config = dict(
    arch='vit',
    model='self-supervised image encoder',
    dataset='capsule endoscopy frames (Kvasir-Capsule)',
    train_examples=42238,
    image_size=32,
    crop_scale_min=0.2,
    horizontal_flip=True,
    color_jitter=0.4,
    method='simclr',
    norm='layernorm_no_bias',
    norm_position='pre',
    activation='gelu',
    mlp_ratio=6,
    head_dim=16,
    fused_qkv=False,
    bias='all',
    qk_norm=False,
    parallel_block=False,
    inner_norm=False,
    moe='soft',
    kv_group_size=2,
    num_experts=64,
    moe_every=2,
    expert_mlp_ratio=1,
    slots_per_expert=2,
    shared_expert=False,
    patch_size=[4, 4],
    conv_stem=False,
    layers=12,
    width=128,
    positions='learned',
    pooling='class_token',
    projector_hidden=1024,
    projector_out=256,
    projector_hidden_layers=2,
    temperature=0.3,
    residual_init='zero_last',
    optimizer='adamw',
    lr=0.0025,
    beta1=0.9,
    beta2=0.95,
    eps=1e-08,
    steps=6600,
    batch_size=256,
    epochs=40.0,
    lr_schedule='cosine',
    final_lr_fraction=0,
    warmup_steps=130,
    weight_decay=0.4,
)
Rows from block 7 of a small self-supervised image encoder, named by matrix and row number. Rows with one number within an expert belong to one neuron, the router's apart. Each number is 128 + 24 x the weight over its row's rms, rounded and kept within 0 to 255. All counts start at 0. Numbers have three digits each. After the name is the row's rms in percent of the matrix's.
After each expert's rows are labels from the 100 images, of 14848, where the router gives the expert most weight on average: "top examples" is what is common among them. Only what is clearly more common there than usual is listed. The data: capsule endoscopy frames (Kvasir-Capsule).
# router: slot weights (model.blocks.7.mlp.router.weight, 128x128), inputs 0-127
# up: expert up (model.blocks.7.mlp.up, 64x128x128), inputs 0-127
# down: expert down (model.blocks.7.mlp.down, 64x128x128, transposed), outputs 0-127

# expert 17
router.34 099:141112110126128073136151148177142182134113178129116165142109139088140098127080167148109127123132098128085139157117130117150132112093122093106108139129119182109112161081114159130095161110112143102126133097141109124163137114144136097137135142099154156137118160117105174141147123118132150105168093164083136095081118132148084128152154114139134127128147118163146128126135120115157169146139
router.35 092:117178094143112142129147124121114125142122117175184134137123139154087139113160115132148155120097104115095134105142126122102091107176099160145142096124117149130138109097141130160148112145151115128123075171121146168161106117149119120123095138155143099091134109143170109091074166077114136150115140115146108136144123148088144154139148127131140138143169148106089113136147105080130106081116
up.0 107:155136127103162105101187090161134123166149130139134095147150129126114130109091114129141156109160169079155144112146138174156107117125124149136115124111106110124126134124103118144150152136150077095163159135144086131145103104116074103152100137127088135135087121134139158101096120087145163140126092117123111124094137165125170118098121103097167096118121163160117149146148121082143133134121
down.0 061:154106145182152129166143134125145111151147128109108091114179121105134080139129114130102148106135138112163091150144138120149106149154152117114141137072124063121134116094159112106145167102073114107105142125150126127124117100116128107091141097094088133187089090155121148145116143170155152157140137174117137096127136155171113141123122106130133133132072113139123142145145139127131145125146
up.1 106:183119132120151171140139103140124137104132106153096156162130117144109150134138119108109181187110093134124095099127126084116124087129100170152118125134109144111140135083133155114151119168115094160121140130115139147155144139130110115128117146152154116119117134156114090094123111126089117110100114073153171180140111137142138152116137150100129129149151171151104143119086124120159071101161
down.1 124:138133101152106096181126095123146126143168171171136171145135096129146137123109099101138146138099177137119130135156146083107099139136106134132123162091103102112109147087151100152137150132141123114145154123138116134123138108156151112140118104088107089138089113140177152108069131117147183155113124149120121143098126170123120109123097088101081126134157109156148131137130120109109109078118
up.2 100:164139126101095141103142123132114145137170163180139155200123141112119105131133128121104151150108096122107108070167154105122076091125097129132094086108127146116110176117156142174139109124130072145148108128139144144158125123126114108121097145155147112096122137141153117075115158094120128131156115120186153171144092141122133144140133156121128104142138163123119118134126128109157103144113
down.2 106:134156103151128130172122102110127130158156150173149092117168100142127124134128121061136167088123103089102152133112168110113118128130087160126162130109087100119117121113142142141111139139125140101135135143128121165118121062164143118122127116098100110158083137167179138118082127133156151131125130154125121118106134165095123148133088128118135145137126107123122132141180106085141111069108
up.3 099:161153163135153106163147114155157142122115152145117157170135110114125107134088136129138153128117099153127099131167160145152146077118066147118100092109117139094152181171139119115122126128121143084151161087123118137097122133128131078116084121100135167152096129146125155106145139105137155125116116131131131114119084146144098138098149144127143103090194113157118111150134113122100135101162
down.3 098:123132119161146133164142137088146109130168134169140103113187133119136102139152110087124149098132142092139101140114143089157067158165117110140166135103076105147122091122151141154121173111101115152112106153122147140129109085124134122092148119090107100170106087167155141132103134134146144130124171161098135113140151148150138141132095111111112141158099125098131137118159130079130127105118
up.4 104:167135125101164137084177108167147123131119124136113149166151116134105150100075111125181144138150142134135113124164131174149136124108118129119094093112113135121131152124080121105145133159134108114159175071145110146139113129170101080117084146124099140154091108156119152086113117106115160138108101143119123149092122150123149120105132094112147103127179146175123135134150110105141146106134
down.4 094:150120117168115103165131157111131119169169155144190087127145114104118097150139114115118162090138117115134119121135181098137112144163124112118126129085085092141116116099173102151144131102121109105123095141148141150126096083140135117105129113107087112134102110162137156126091135143129159172157138170113139108110139143156131141152150095121137108145095126120101138143175135085143145073125
top examples: finding: ileocecal valve; finding: reduced mucosal view

# expert 12
router.24 101:129155093167146124109122171145158179144132139137117126104109123077109101131127142109164125103101154110108130150143124099153077147151128104110095144133130170135084158142113146171124118129122127088110100096176131128182149141117120137134109125082154118155124076119151186096124151097126174126121138153122146074132121128099143123146128149107105110107125114157117117100124116130104143167158
router.25 080:118152100143122105113141169144156181173160149139127130118113136078129082133089134112162126115145138120115112141148135115153098151128108091125069144141108162123076166118116128160127137127120127087138099091163126131180156131122098125150100116091151118134111104114133163088111154094112184132139117157109136092107142148102109129150147149120128114102141121181115123093143119113109150165150
up.0 097:137141116110157159104159092177136113142167106169124124144158141164132156095107112111122144150130150083149120104159141136151114126130139174126102137127142088134131152106098109134146144149146104100153166131142112148092108122128083106149100129096069119133092130161151122102106081095164160160127115084137152139099117165128154144106088099117126103098124166162118145122108115103132103109141
down.0 089:147107142179104081125159123156107168151144163159131125142133055131123124153133140131116154126109095158168133136164159125145075076122129163093116157076145117111104142097109131141144141104134109157161163124156093121155110117118121103130109138094095140152116165154130122100109130076145139120146105124142137149101150135099100127129133122145123137174132116149107135134122116147111121068158
up.1 103:138128112103164156101159088162138104151168120167122131131155138179133158103106108105123147150128150087154124101150139130138124131127144177126107137129144087143132156100105103134143152154141113093155161136152116148084110107138098110142102126091074114130097127153159129103101076097175153174127112079128143130111128164121150147109086099116132108098128151152112143134115120108127089101139
down.1 090:143098137184107089123159116149105162150154167158123133134145052135132129152136136121119151113106101155176125144161149129152080080133137165100132172087144113118104120083109132138148142093121103168155166130155081121164111116115136110130115135088101131160121160144131127112113123083157134121139103130119130133103150131101114122118127106133121143169134113154104134125113110134116136069155
up.2 099:128123113096164140096163088160146093161158119174126148125147134173137157094094107119147144153134161094158125106147138120142121143130137172109099151124146090128130160102108114141137154151137112096147171134147108144085117112150093115129106110094067112146100117142161127127106068106171155179128108109119147125091121158134146142113083081111139112109126139141124136127127124110120099103136
down.2 087:136107131177114083132156123152126168164161182168121143141161056130123121138125128113119156124101108146165145137166153118151077079139150174095123164087130114111114113099116140132138148095118099143158166147156093126157080105115113109126118124098103134153104140149119137119112131103180139130139109128114130132096134139100121127127123098136108135162125116143100134139129106128125147067150
up.3 098:136145110105150163102163083180134110141155105167126121142164136168132166093107110114114142153134152087145121105149141132147118122126142179140105138128137097132130152115090104131148139154148107097150162120144120148094107122123088104149104131099078113134088132168143120096106086089161158154127112079140153138104122168121155140102091109126122104095132170162119149127107112105130105107141
down.3 094:150106134173098087124156122157095173146139158156129124139123058129123124157136138136117158117120102159164121131164165129153085076120127159103118161079155118116104145094114123144142138100138107167158158112151089118172119125115125098125105138098096137154130172159140123101109133072139135109143104125141131143101152134100106129127136121143125140173131113147102133135119118154115125077165
up.4 096:133148113112158167107160092181128115130158095170118125156161134161127160090102115115116135155130137094141125103161141143150120124126136169129104124123135094122131149120082116128152129144150104107152168113138125153099103135128081101155104141104081122135091133181134117092113089093155158144124114088143165147102117163126155134103089107129117103102130181166125142123101111104136110110154
down.4 096:153115139168098080126154126161094170146136158146138127143119062128116118159132147132110155120130089163150129122157173123142085076118121161099104150081155120121110151093110129140140140105147108156157152121156098114160121119119110100119105137107098151145122168161125116094105132078135133117144110111153135151108154125100092135132140123148121136184129122152098126141120121159111123070157
top examples: finding: reduced mucosal view

# expert 42
router.84 109:102151113117110099128182109119132104152153155160156125120155139120141093105104131126137150105157101123120134114133175144133114168154097115110096107110097132088146144082154103127129139112158138112169124093126094131134102083159124090142101133100120146119114148148138165114099142104111163169157109171105127123081138170127113148133138110160160116123173145124128126155181100077147154113138
router.85 107:102148117109103098122177114115131110159157157157153128139154142116144095105104137127132148116155102130123132112141165140131107172156099110117097108110088141088141146081153100127134142110150136109174115101122094138133102083148127084141107126100131142112113146138129168116104142104104166169157111172104133131076136169127105142140140111153156115115174149122136129156183110077144152115142
up.2 101:161160114139159126122176097155157120135157148171146135123149136151108135113106117107123169101126128097145138117148147149171113121135125168126130096103118086112132151108132113132138142154129110102159164113138094135101097103141107109129087134099073139140075119147147171108104138104159172178125109122113111100105118176140158139097115105105149092103123137150099143145145101087139121076131
down.2 080:175155137165144119153152118146159106136142144153176117115134139139120133120134116168107158086099120139110133143156126140153121119133110154098147113106096100096091123139159143125143123140111115101126149102110084164126076106121121122101097130098080132154086143122137155161132118129174170164157105119096136103099120149141144122073123100118174107115108142155125120110146082133125106090180
up.3 099:154166110135149140118172090161149125133150129170152123135158139159098153108101112112120171105135135096142139119146145148172111120130116170131128102110110100115140147119116106130153123164134103103163161109139096134112096105133100105144080134115084141135069122159141160104103142110146183158110109107133123120104113183129147143092121119112142091113136146158101142152136097080129122076133
down.3 070:168160126152132123142141116174175114136125113165189131130131126145103149108106129165134162096106141151112146151151128138137110104142106140089120101132130098092118139152143130117165099159103103102127142087114121144136083127133118120123081135131095123149094150121132155127118132113169167158121097116129142109094081168139139130078144116096164105127138130156107128124148069136109075102168
up.4 068:145133135119103127111153119129127142159100136150131191184121107112112104123095150136107126147122113161102119105159132110136134116078117110087062101096108121126143180158120171120157107116117115158147126089159113139157112157152111088094120153142131144122119114192132109091141118115151140100119091135151152168159091139122113103131113152147133110145170151153113088168129118121138137129144
down.4 100:135114163140173132153157061091134102116117128157132113119160099147146109106123118134116155086140131125164098143137156127185140144162097159131184142107087123100100135108134141104128159128131119098136172131121060150141088097099116086144107151125118146168088131146136112146126112118162132099144105129124118122108140134128134130100090088137140128145145156132159134154163090103132134117157
up.5 102:164159117136156125123178097151156117133157150167150130129147137156106136116107115112124176099128129104150137117149146150173108124140127169123129092104119093112130154107134110128140139156128115097159162110129096139102091104140105111127087131101074140135076126145146172113102133104159170179123111122111109107103115169139152144099119102108156094103128135145099141143147099086136121071132
down.5 085:168154137166138123152145114147164102133136143154180109115142128139120126125131126176108162090121111140119135144153133149157112123149111158089144111110108110087098130128154137120146121134115118094119149098105085164124076104123123112099104131100081138148090154112133151155126119128174162169152110119093138104100115156145140129077128099121178104114110132151120119101154080136122119078173
up.6 100:158160101135150121120176094167156117141162142174154141123151142151112135110103118110124169100133137091147143119145146142169103121144125164135125101108114096109131150108133109132141139158131105090148158118132094140106094100144103109133090127101078134138077122146144174111102142107154180169122110118117112104099116175139155133100122110106151094098136141145098142138144101077137122081131
down.6 081:156155131150146118144153115162175102134142135171183133123149137137126134111123129160106151080107128123115139156166126137142108122156120147100140118120095119087095130137161141119140116127106115098126136105109091175127073103119125113102102129105100117154087144114144153161138122123193172156143109121106124107093106158141143113072118111128180102101119144139126131108151084122125101100174
top examples: finding: pylorus

# expert 1
router.2 095:116177108107129107123152175115143101108113145152151130147118155095125090157146146141127136149125126134114107113157125120128096170191139087138097094124072151136093118111155095140123134092142150136134074117117125142141111116120150110146130116125161144112150115114123139083149161059112136167137169128108117136144120121131108133174157173154142119095173153109124116105165127102096160117133
router.3 087:114178111119127110132167171120148087112132130148168126126123165098134083162143150136107143149143127128111100130147128126135097177185143087139110100118066137137107115100152080138109142087143155134132075121108118151145123108130144112146131110113151138122155133126125137098138159066131139161156168131104110121137133126125092134159147164161151133100172138108124124109167120090110165120132
up.2 100:166139112117163086130168111175155131136163141167152131151144133110122111117090124109158157102107130112141141095142145141139133125123105130147144103122117105120133169101135126150140156145121125091164155095121113150093103112149106103140093154097111122139090140143137181110092115117132165178142093155084108098093108162120158137109128094099174096104113137160115125118171103093138105107143
down.2 093:148153123148151124123141107167167118113133146118160109137122168131129120131135153127114139103076152111086189163140137135131113101125115142134159122144117172125091150137125140144097160139118150079122146113113103167101084101114105115141127122085099110145108163109134189130113113115152195116151134126118097085131119149118155118083115088141156119115084118152149137106135087123121114111167
up.3 099:157144108108160089125170110173159135137174128177149131161143138113133120111092122101147149106102126108136144087145142141141127130120101123155139110119115096114136175103133124156143150148116118102163157100124110150091105110148106104144091157099103124136093140150140179109093124113125162186141102144092112105096110163119148128110124104102167095101113147165121132124168109090137098113147
down.3 088:147157126154148122122140107169161128116145140130158110143120165133139126129132154116117143101054156117083192151153135132126114109111105139136155121137112154132094157143116136140113152145118142083117147117112104180107081111107109118160125122087106110138100166109140193132111115119154199113147131123119093099137126140109146115090108105133143125109087122167144143103131098121116098124165
up.4 097:147147109104165094119179113175157134139166131184150132159152134118122119102088120109141150114110130108141139084149140142141120133120106129156132108124115104111134178111122120161151146151119121102168157106119104142091100115139111097144099155101105115129093136152137173111097121115127167182137101146090113108092111162109148121108118105107166085103129148163128133125175115085132103120157
down.4 088:146162114142147121124139122178162125116124137136164117139126168133122132121129156124117138097064164109080186142158134124123108113127118138134147118146108157127096161159115142135119136148116155073110142121107106170110065121098109115157134118083105100135105159110137188136118124125160197114146129126124098099136121136105139111098103103137147109110094125158148142107137102132112103125176
up.5 106:160170114126138118115127130176140105127139097128126089181118144111109138140121152126110124159142095141121149118184145145117104109157122125170107080150086098117117119139123115116164120142148105130124113119118137153127144144135105116140130094163146162111116140183103086094118173094128137114125141074195135173143125129123104118122130176152120139085153177138117119120122102118122081128095
down.5 144:130082168103141119114162162097111106105114158117112115141152133095147073132142114148125122132163094144138082112137115106138139172156162081097135099128136136114127135115166129124099162103147139131150142123126126126143114092132121079085118135101137155147163123135125117123146125099133117154174148129114141119128120115168161091136131083146168107115087183087135117118177107111166167132153
up.6 103:145153115109153116121170098152161130139171118173142131166153130135124135103098106106145158097121128109149129087151138154153126138123104140151130100110100100104124170113124116139153143166116111109168161100120098142086107106147102103150087145105097131136084129136139172123089126120127171188132101134099120115091120167134150129109120105099160096101121148158122144141162106083135095112152
down.6 074:150172128151139119142140104162166134105146132134161105153122144134133123116118150124137136103073157135100179126156147150148123114114083140145134101119121145116103169147118138119129150155105141082127144108101117168099075119114100110167114114084106110136098166086129204120115125121140201113136130132109100111124110149132142133094115107114148118110098119166157142112140095131099105127163
top examples: finding: ileocecal valve; finding: reduced mucosal view

# expert 44
router.88 102:096131100137118105134183127104128124147148164160166132109162131122145107102124110123142152101137099123115117121126184147141109152150097125118120103093084154103134119082156113148115146121168135099157124100132078142149107102146137101132108127084115129127114148137147156120104142103119164169159111169099116100087149177133120157146125092150150129121174127124132123134178105068157145117135
router.89 098:092135099139122104138178128102126127137148168159169130106159124124145104103128109130145150096132094120115118127129187150136107150150088125107125096092083155104130122090155119149115143121165139102153122104126084141148111102145142108124113124087115127126116150134152157121106143105115159171157114173096119099094152175132124160145125089148145135129174125119130123127180109066161146113141
up.13 100:151145095126136118114177090161163121129134141167138128151159133121102112111085117114155163100126137116138157103150156160147109114142116145137119092120118108122152147110115104137146156134145119101169165094139101146123101108152108103131089136120093130156086126150147171106084132119137173170123105139116102103107100174101178151094116103113140104101141122156109121149166089083131120091131
down.13 092:144165136166155125160173120169154114083092123156178121143142146132104116113134133143140155110098145124083155130122126140132105090127107152113134094121107145099118142162156145131114121127129175105131149096102117135098068121121112105099116157093127150128096119143124180140097136142177175138112145139109132085130094132115151124095138119132184105147109131126136115147181075123123111111139
up.14 100:160141112133142101124177090149162110146161174166159152136141155133115090116094118132156161109137135112152159114147147138158099126145120153139109103101124101123154155101145106123144160127149128091147158108125107150105098121156107108118103124098093135142092127141157165104103127114151163183135097132099094093110104165120164151096111085107154093093135126142103112128150103093136103100124
down.14 104:151143139163168130167163115140156098098119124147172130124145155124122100129153140144107154096124104108110135141126128132159098112142142151129156107120078132095107125139180149131103148108126164115123138124099097141096057108108122116072142152093125148153099118142121145166120127133190156137137133131085108081134112136147136128086117107148192106142093140117125116137155085119139126111144
up.15 101:156138104122134105117173092164160122153157160175147145146149143123109091111095122121151155111133136104148154095151157131155106115144115148142105105110128102113148156105140107142149159131145111098160164105138106145115099118153107099128093133104097134142088126151153172101089137113137172177130095135119108098104102174113171135099111098110148090101138127149101125144154096085132105106128
down.15 090:147144145165166132157168126158151102098108128152173128135144164123124095107146127149107150106097123109092136146133132127144098108129118147126147107112088126095106139157165149146112141115126154106133140113108109148105059111104118094083134153086130143134091116153136160145113125131189169138151131136108134082125114137135138120088125120146196107142096134114138116149165070117135105112151
up.16 101:156147107131142109122181089158159113136149162168153143140150155128108098108086119121156160106132141111140156107145150150153102123142120151137111099105127099127161154107131105132147158128148130093157157104130101153110099122157108104123096133104094131147090130150153169105097124116145167179131099140104100095110098165108174148096112090111152094093141122146111114133159099088136110100125
down.16 102:153160145162162129165167117150150099085108127148178127123147161131114109117145140143115155098114123108089138132123126142151104106130134154127143103120086130098110135151171145129110137116130180107119136115100104137103055114113119110081135150089129149145097117147117158159111131140190166134130142131088117084133107131130138127088124111140195101137099139124134111140169091121133121111147
up.17 102:158143106133136105126178090147167111143154162163156140137146154133109099115093119122153162103137138116150153112148150148158094126146120151137111095103128102123160155111141101134148161130145130091151155108129107153111100120156107109123094126097094135139090133148159166108097118115148164182129100138101098098107097165112167149095111088111153094090129121142103117132156099089132099098127
down.17 101:153151147167158124177157114143152100096111128140171121119148152135115103128148140142115155101120111112107141146122131139166091103140131149123146110113088129096116132142179140133112143115117173106116139120098097136097059106107123115075135143089128155139091118142120154161118131141191163142132143129083122087130100141140135134086129111141194102140090130124134112137164087119135127111134
top examples: finding: pylorus

# expert 32
router.64 093:078142105155167119126162153088115155162138149162137137112137085130164118105147130108135114101092117122102125143103120162101079126135083141091155108135125151148117133108113184184089141116126135109145099128146128144137150136124125142098140165100122065124148128101153131137142109086152123147139129153116124076125131138098117169184135113135114170161153100097148137104147132108145132132143
router.65 092:071136108152168119133162157088111150150142151158134129105138087132170118108148114129142112107095119124103128141103122158095088134130081142085158107132130149147116132113117180183086139118121136111141099128129127132131151134123132149094149161105115057123155138093146128142145105101158121146149131152119124081123138136100119165183133114132114169163158098093155131103148134103140136133143
up.2 116:168142099088073105086115137126131136147113178149141156171102153099079084154128130163164105167136112141103146085166135106124134145155093127124085098109126158120122183139155148120136097120133120136127107107149143124149136134157097113135139127155166144107132157135159118092117177120085126125157113101173135123142131124116117118142139171157127120146141133115088098131137113135087156133119
down.2 171:120094121125161121148151128143147157153123149140135114157133133118155111121122140089130137142100082131103151125094149122121156099127125123091131138121136137076132105128152176128084150118095124096161185109153157106071110093128103105117143131105126130122146153117085196139117137135160123110168115158111130088102077151156171132148156119148170134117092105129131145146150100137171151132121
up.3 102:151142125125135120118180081147165110145146153150157108147157145125127103109083118116136160128155150122158133112153157168157109127142127136135101119106112101133161144100124086146157167134168128092156151120135113149119103107146099104132098091086079143139095147161152138098096103109147160156122103134086126111099100159117144154090104090119173110094129147156123111129162110101117109104123
down.3 089:105154147184158130173144118118156111076145134152153114127142155140148128137145144119131144107100119095121149137112126137155124111143140140110158123113098125151150130120129103121136137120110219096075105165116129152082077126085129118123159132105133151116097132130091142145174126158178127104118171141083137078144092093114112147124138091120151127127096131121137130108136137117097134124149
up.4 102:148130111127110112109171092143164121140118146159144127149163130098111092115085117120153154114134150132141150096147165171146100116149123137130118113117110114124143140107123091152159166116161126105166153118156106145129086096154101107129108122108092134146091158166166152107092116132153162146141098168086108107100106164092149161090101093124161107112129115151115103143179105098131131126126
down.4 088:117172152174144145153126107130138106082124110159147106139123158167121156137142130139145156101086136088101152118131117137123109104126103152109158095123096121160160151137124096120154104162127202115094087147097130149086077136102122108136130130101135155108070134156130154102132144147161149137109168135116143098153115120107117146112142094105163128127120134125131102138143121115079088107145
up.5 101:150140117130140120118181084145166113142144153152154109150158146119122105110083120117137163126148148127151139109153159170157103121139127137126111112105112105134160142104125093151156167130165132096157150116138112146117099097147100105126100100086079141139093152161150149104097104122151158157131102146083121108100101159107147154092102088118171105097131137156119100132172108099120111107125
down.5 092:106163149178163131172141116117152109072138129158150121130145157145140131134147149122135146106093118094105161122116122139148114103133136149102154110120101128146154132128135107123134134129117220101079107162113128143073066128089131118127150140097132149111091128139097146141162135161171130114117170146083145084147094108113120146122129090122159118128100130130134121120145134116097120123144
up.6 107:145136103136113107109166099139163122138121138155152128148158137102107109115085122125147153105132145143132141100151164183142104116159138134121120116120109115124156133106112091154160155115157134111164146113157111145130088093158102110124104119113092130151097159168153151116095111135163158145138101177081104108096108154081141154090104076125166106114130113152117096143184107102131121115131
down.6 104:122172147180153131149123120131129124081117116154142106134121140167115157140144127138152157094093126097095166113130125155118118094110104159094142092125118124156165148141132109102150098160142194125100107126102114134085071134121119117129115143100134172102074126154117159103130153157162145140096165143107143095149112127105129149112150079104150123136115137128128091139156121110093100103136
top examples: finding: ileocecal valve

# expert 33
router.66 110:098138100139118103136188119119134134147151158161161122112155135120136100089112117128140150100153088116116134116124192147146112146150096134120120103105091135091152130083143104144120148115150145102155130103130085137149108094145118092134105127099118139129109153141142167122105138109129167152162103176098125099079142172124116162136132092152151131128168132123133123143179102071153148113134
router.67 110:099139101128112095130190123123134129154157158167165127120155133119140100091106127116140146103152097113119128117123180139147116149151096129129114114108094144097142138076141108149123146118144142099153127107134084139151114097141121089151108127097125133121109150137139162118104144100122178148162105173098123104069144177124108155143132105149155131123170130128135126144187101073153141115132
up.13 100:166136121125145122116173100144155112150161162165141139130137143166110124130103119114149161099138134102166148102149143154172095127148128165123120098107129086123148152094148105121140159149139123103146154125142105140100094113149111113128101124092080152139089124139157165101101124102164159177127105124095096101113107164144167153111115087100157099101124130137086125134138114095132109085107
down.13 101:163123143181157131166151126129164115123126143133153113124156122131115103143151113149117165101147094129144131141114121142181127108142132156090164117108099100109126108095159127119135135112091133109108158132113072142118058096118129118108131143107090161154096140130109144166121125153179155146143119114094131096108115149157128149100134079112184108147101124148120132130150084124121151075131
up.14 101:158142112127141134110180093156159122139155136168137135143161138151105128116095119111139156103136142098153140099150148159168096125136129164127117101108118092123146141101121105128152147145142109121162169114150105136110090112147102107134090128100075145143081120153148167104094121111155172172110109121113105104105110175123166152096105093103151096107126135154098131143134100086135114099120
down.14 085:163146151184142124156155133156153119123116129136171099134149137135094118133132110161126161096123120151119152123117118142141124098119118151091145094111111091107133118124145120114146109129104141112119149117100098133115056101129118113111123139096088166135089147132115166147111135165185164166133124114089141092090115144132122142098146083095186103144107130156119116142155082147120122088147
up.15 098:145143105120135144086169097171152138142137150173123153163160114127094121105096120112158159109116136115141143096147145158150114110134121161122116103107114116116145138100105127125144132131138101133181175081155105122119093113155099096141088137128092132159090112146127164087090152105124165171114100143133123108095119172110169151105116103102133097132154129150108130157145103088135148102131
down.15 093:155155126158140124118160165154140135138088131166161115150142121140083138101119093164135158096108129163066151100107129139105136108095107145092132081123123119098127145149104144134130084149123140131148140097127121110138073118150081103120113177118091138131132142148118162112093146133159142153149123116128150105116130114108135152117138095105144112161128176123120112161176097168128116085162
up.16 102:166145123133152128128174097150155103134160151160148136129146155165108116129104124119139160098144133102154143111155143157172088130141134163123112092104122093113136154106148092117143150143142124097149156116134102143097091109150115111123095126085076143135088130150152164105107120105173159171126112123108098100114108161137158149102107088114165094091125137142097125132132101094140113086115
down.16 106:167137138184149127169148130144166098105125136133176114110158133133113100147146125160116156100149101129140131143128125141169117115142145159100148114105094105110115122109165104099135134116111147102106151125102078152107070097121145130087135131087082150150093134126119143161121132147184161165140132109096122099109116146143120132091124091120186105130105127150123120119156089131122130081138
up.17 099:149143109129141143113183089162156127139147131168140130144169140148107128105101119113129160101144142096148138106145149156171099123134123166133120098110119099118140140111114108129150145149139108115162169116149100137115092114139098098142084131099077138146074121156146162103095124110149176162109108118120116107102106183121167149095107106109147093105127138159106137144130097079138118100125
down.17 078:171149147187138124156165145169150127119121117134181100136145138144092129120123109166130166095121144147115135139125111142139125101119120146096128089110118097105131133136148115109148100146113155110120141112089118132122073116121117112115115149094090156134094133131116169140115144150191170162127128110098142084086110138125124138099149094094187105139111127148120115139158086150110103097162
top examples: finding: pylorus

# expert 23
router.46 094:093138095133115097139192135106125125141152170160164134122153124114150107108125125139141151108139106126113105114132167144135111152156077121141122104100071172108107135077155125153123150125151142106150106101123084145154110105121137105142112117092140127112116154125139161112113154104107168165161119168099125104089148166131098155154138106130145129117175131122136117120178114068140147108125
router.47 090:092132099135113096137187135103125133133153172159171139118147126122149110110130119148141147105135104136109114117129175150135108147147071120134131098096076172108108130077153132152121147123161148108150108106116093137146112105121138112135122114097139117109119155113143164112112153112113159167163117162101121097086159163126105157151138105131138133130180121114137108113182119061136146112133
up.0 096:141135093109134130085161101162152127137133149176114138150153096117107116117091107100172160109118136126152155096149147169124118109156123136127114107128101118120147152098108101129151140132136105120187164069150101134126106094158119103141096136142104117160094115143134166096085149111130157171120106158117106118109110166109172161105115119104128109127162125154107130156171101095132134097132
down.0 090:136170121149161145099145141160156156112088130170142120149124122124101117109131100140144145127090137141075169116103138143107142071118089136091133080137124150108129152164108161142129094132095136135156129082122122111141061123123103101133113171129140130129124133144110187104105156114139148130110150151141125087148095112096153148108154135111137110161139157105127107160171086128122130113152
up.1 099:155135120120122099125165084170159110154158177160164145127137136123118092111092127130166168114155145106156171119139151123159115107140119149139098121107124105104134165101152108126141167131155116076145163102127101144117101113143100109136100120100107155146093129143143162112101129110138169162138090139111108110090106161140165138104108091107156091089132120144101130129158098092128129105128
down.1 088:149124125143160139155159135159168094089132141138146135114159145117136095120150126163104151116137128117119133171135160133156103113159155136129137111121085133105092135135168141110095161095113145098113144128109087143116050120082123112096157151101126132142102105154127140167135128125193154135141149122118107085120122132151130127078130111161175127119097138086134127132149073104138135115153
up.2 097:136124095105131124083161096170152135137139151177117149155149088122116113118100114110167158113111136119148156087153139162123132114147118139131107107117102124110131155094114115129154141134140095124189175064154098126122105097161114101144098141139100119155098119139124169088091151103120155176122107155127119121110120162114172150115115122099126106133156137149111142157165105093132143105132
down.2 088:134153116138168141094148146166156163123081127176143131156124117126118120109124099145130142131097140147074163113111134139101154087108086129088138072130125141108117154156097164147119105131098124140162133088128125112136058118131098100134115183129121135121133142139110189095114131101130137135118150139153137097151107100112142149120143137119127118159133170102139123161169088136131129104165
up.3 097:159138122133147105127181088154161096137155174158162145128142152125123084124089121125161166119141131119156156123145148147156110124143135136124104105111115095135156156093149105121140172125156138096152160104117101152100103116160106111115102124102094136145097137145150150108100114116163159180139102146092088107105106157126155155099108083114160101099133120145114104118160108098143109101123
down.3 100:154151126169166131149147120136161108087129147149160126109135149122127096145161135149109160108124091105104150145123152145150112104148142142117148105120081135116111131114169142116104152109126171114107136124091079142104063102109124126094140143090121147152097125150123152163114129137184146138130159133078087079143116124143131148086122097144188123147094136118124117119156089118145137109146
up.4 102:155140128132148111132175090153161092137154166152167144129140166126128079122093122131155161123152141119157156125144142145166098125138131137126108107112114098134150148105153098123136174125159136088144151116114103162097103116154108114112108119088093141139100145151154147112104108112171156180147106139103091111104102151127147153098104079123171104087132120145118103114153105101139104101123
down.4 109:152150122166152125157148123131163101085141144140160124102140150129131096148158135153108155103132099105114142153126146142163099108148146144124147109123079133115106138110171129111103154109127170106098126137088083151105066106102136133085150130086123149154095122146127145173124132139188147142133154124077087090135118122145122145088117100144181128137091123123122111113145097111139136113145
top examples: finding: pylorus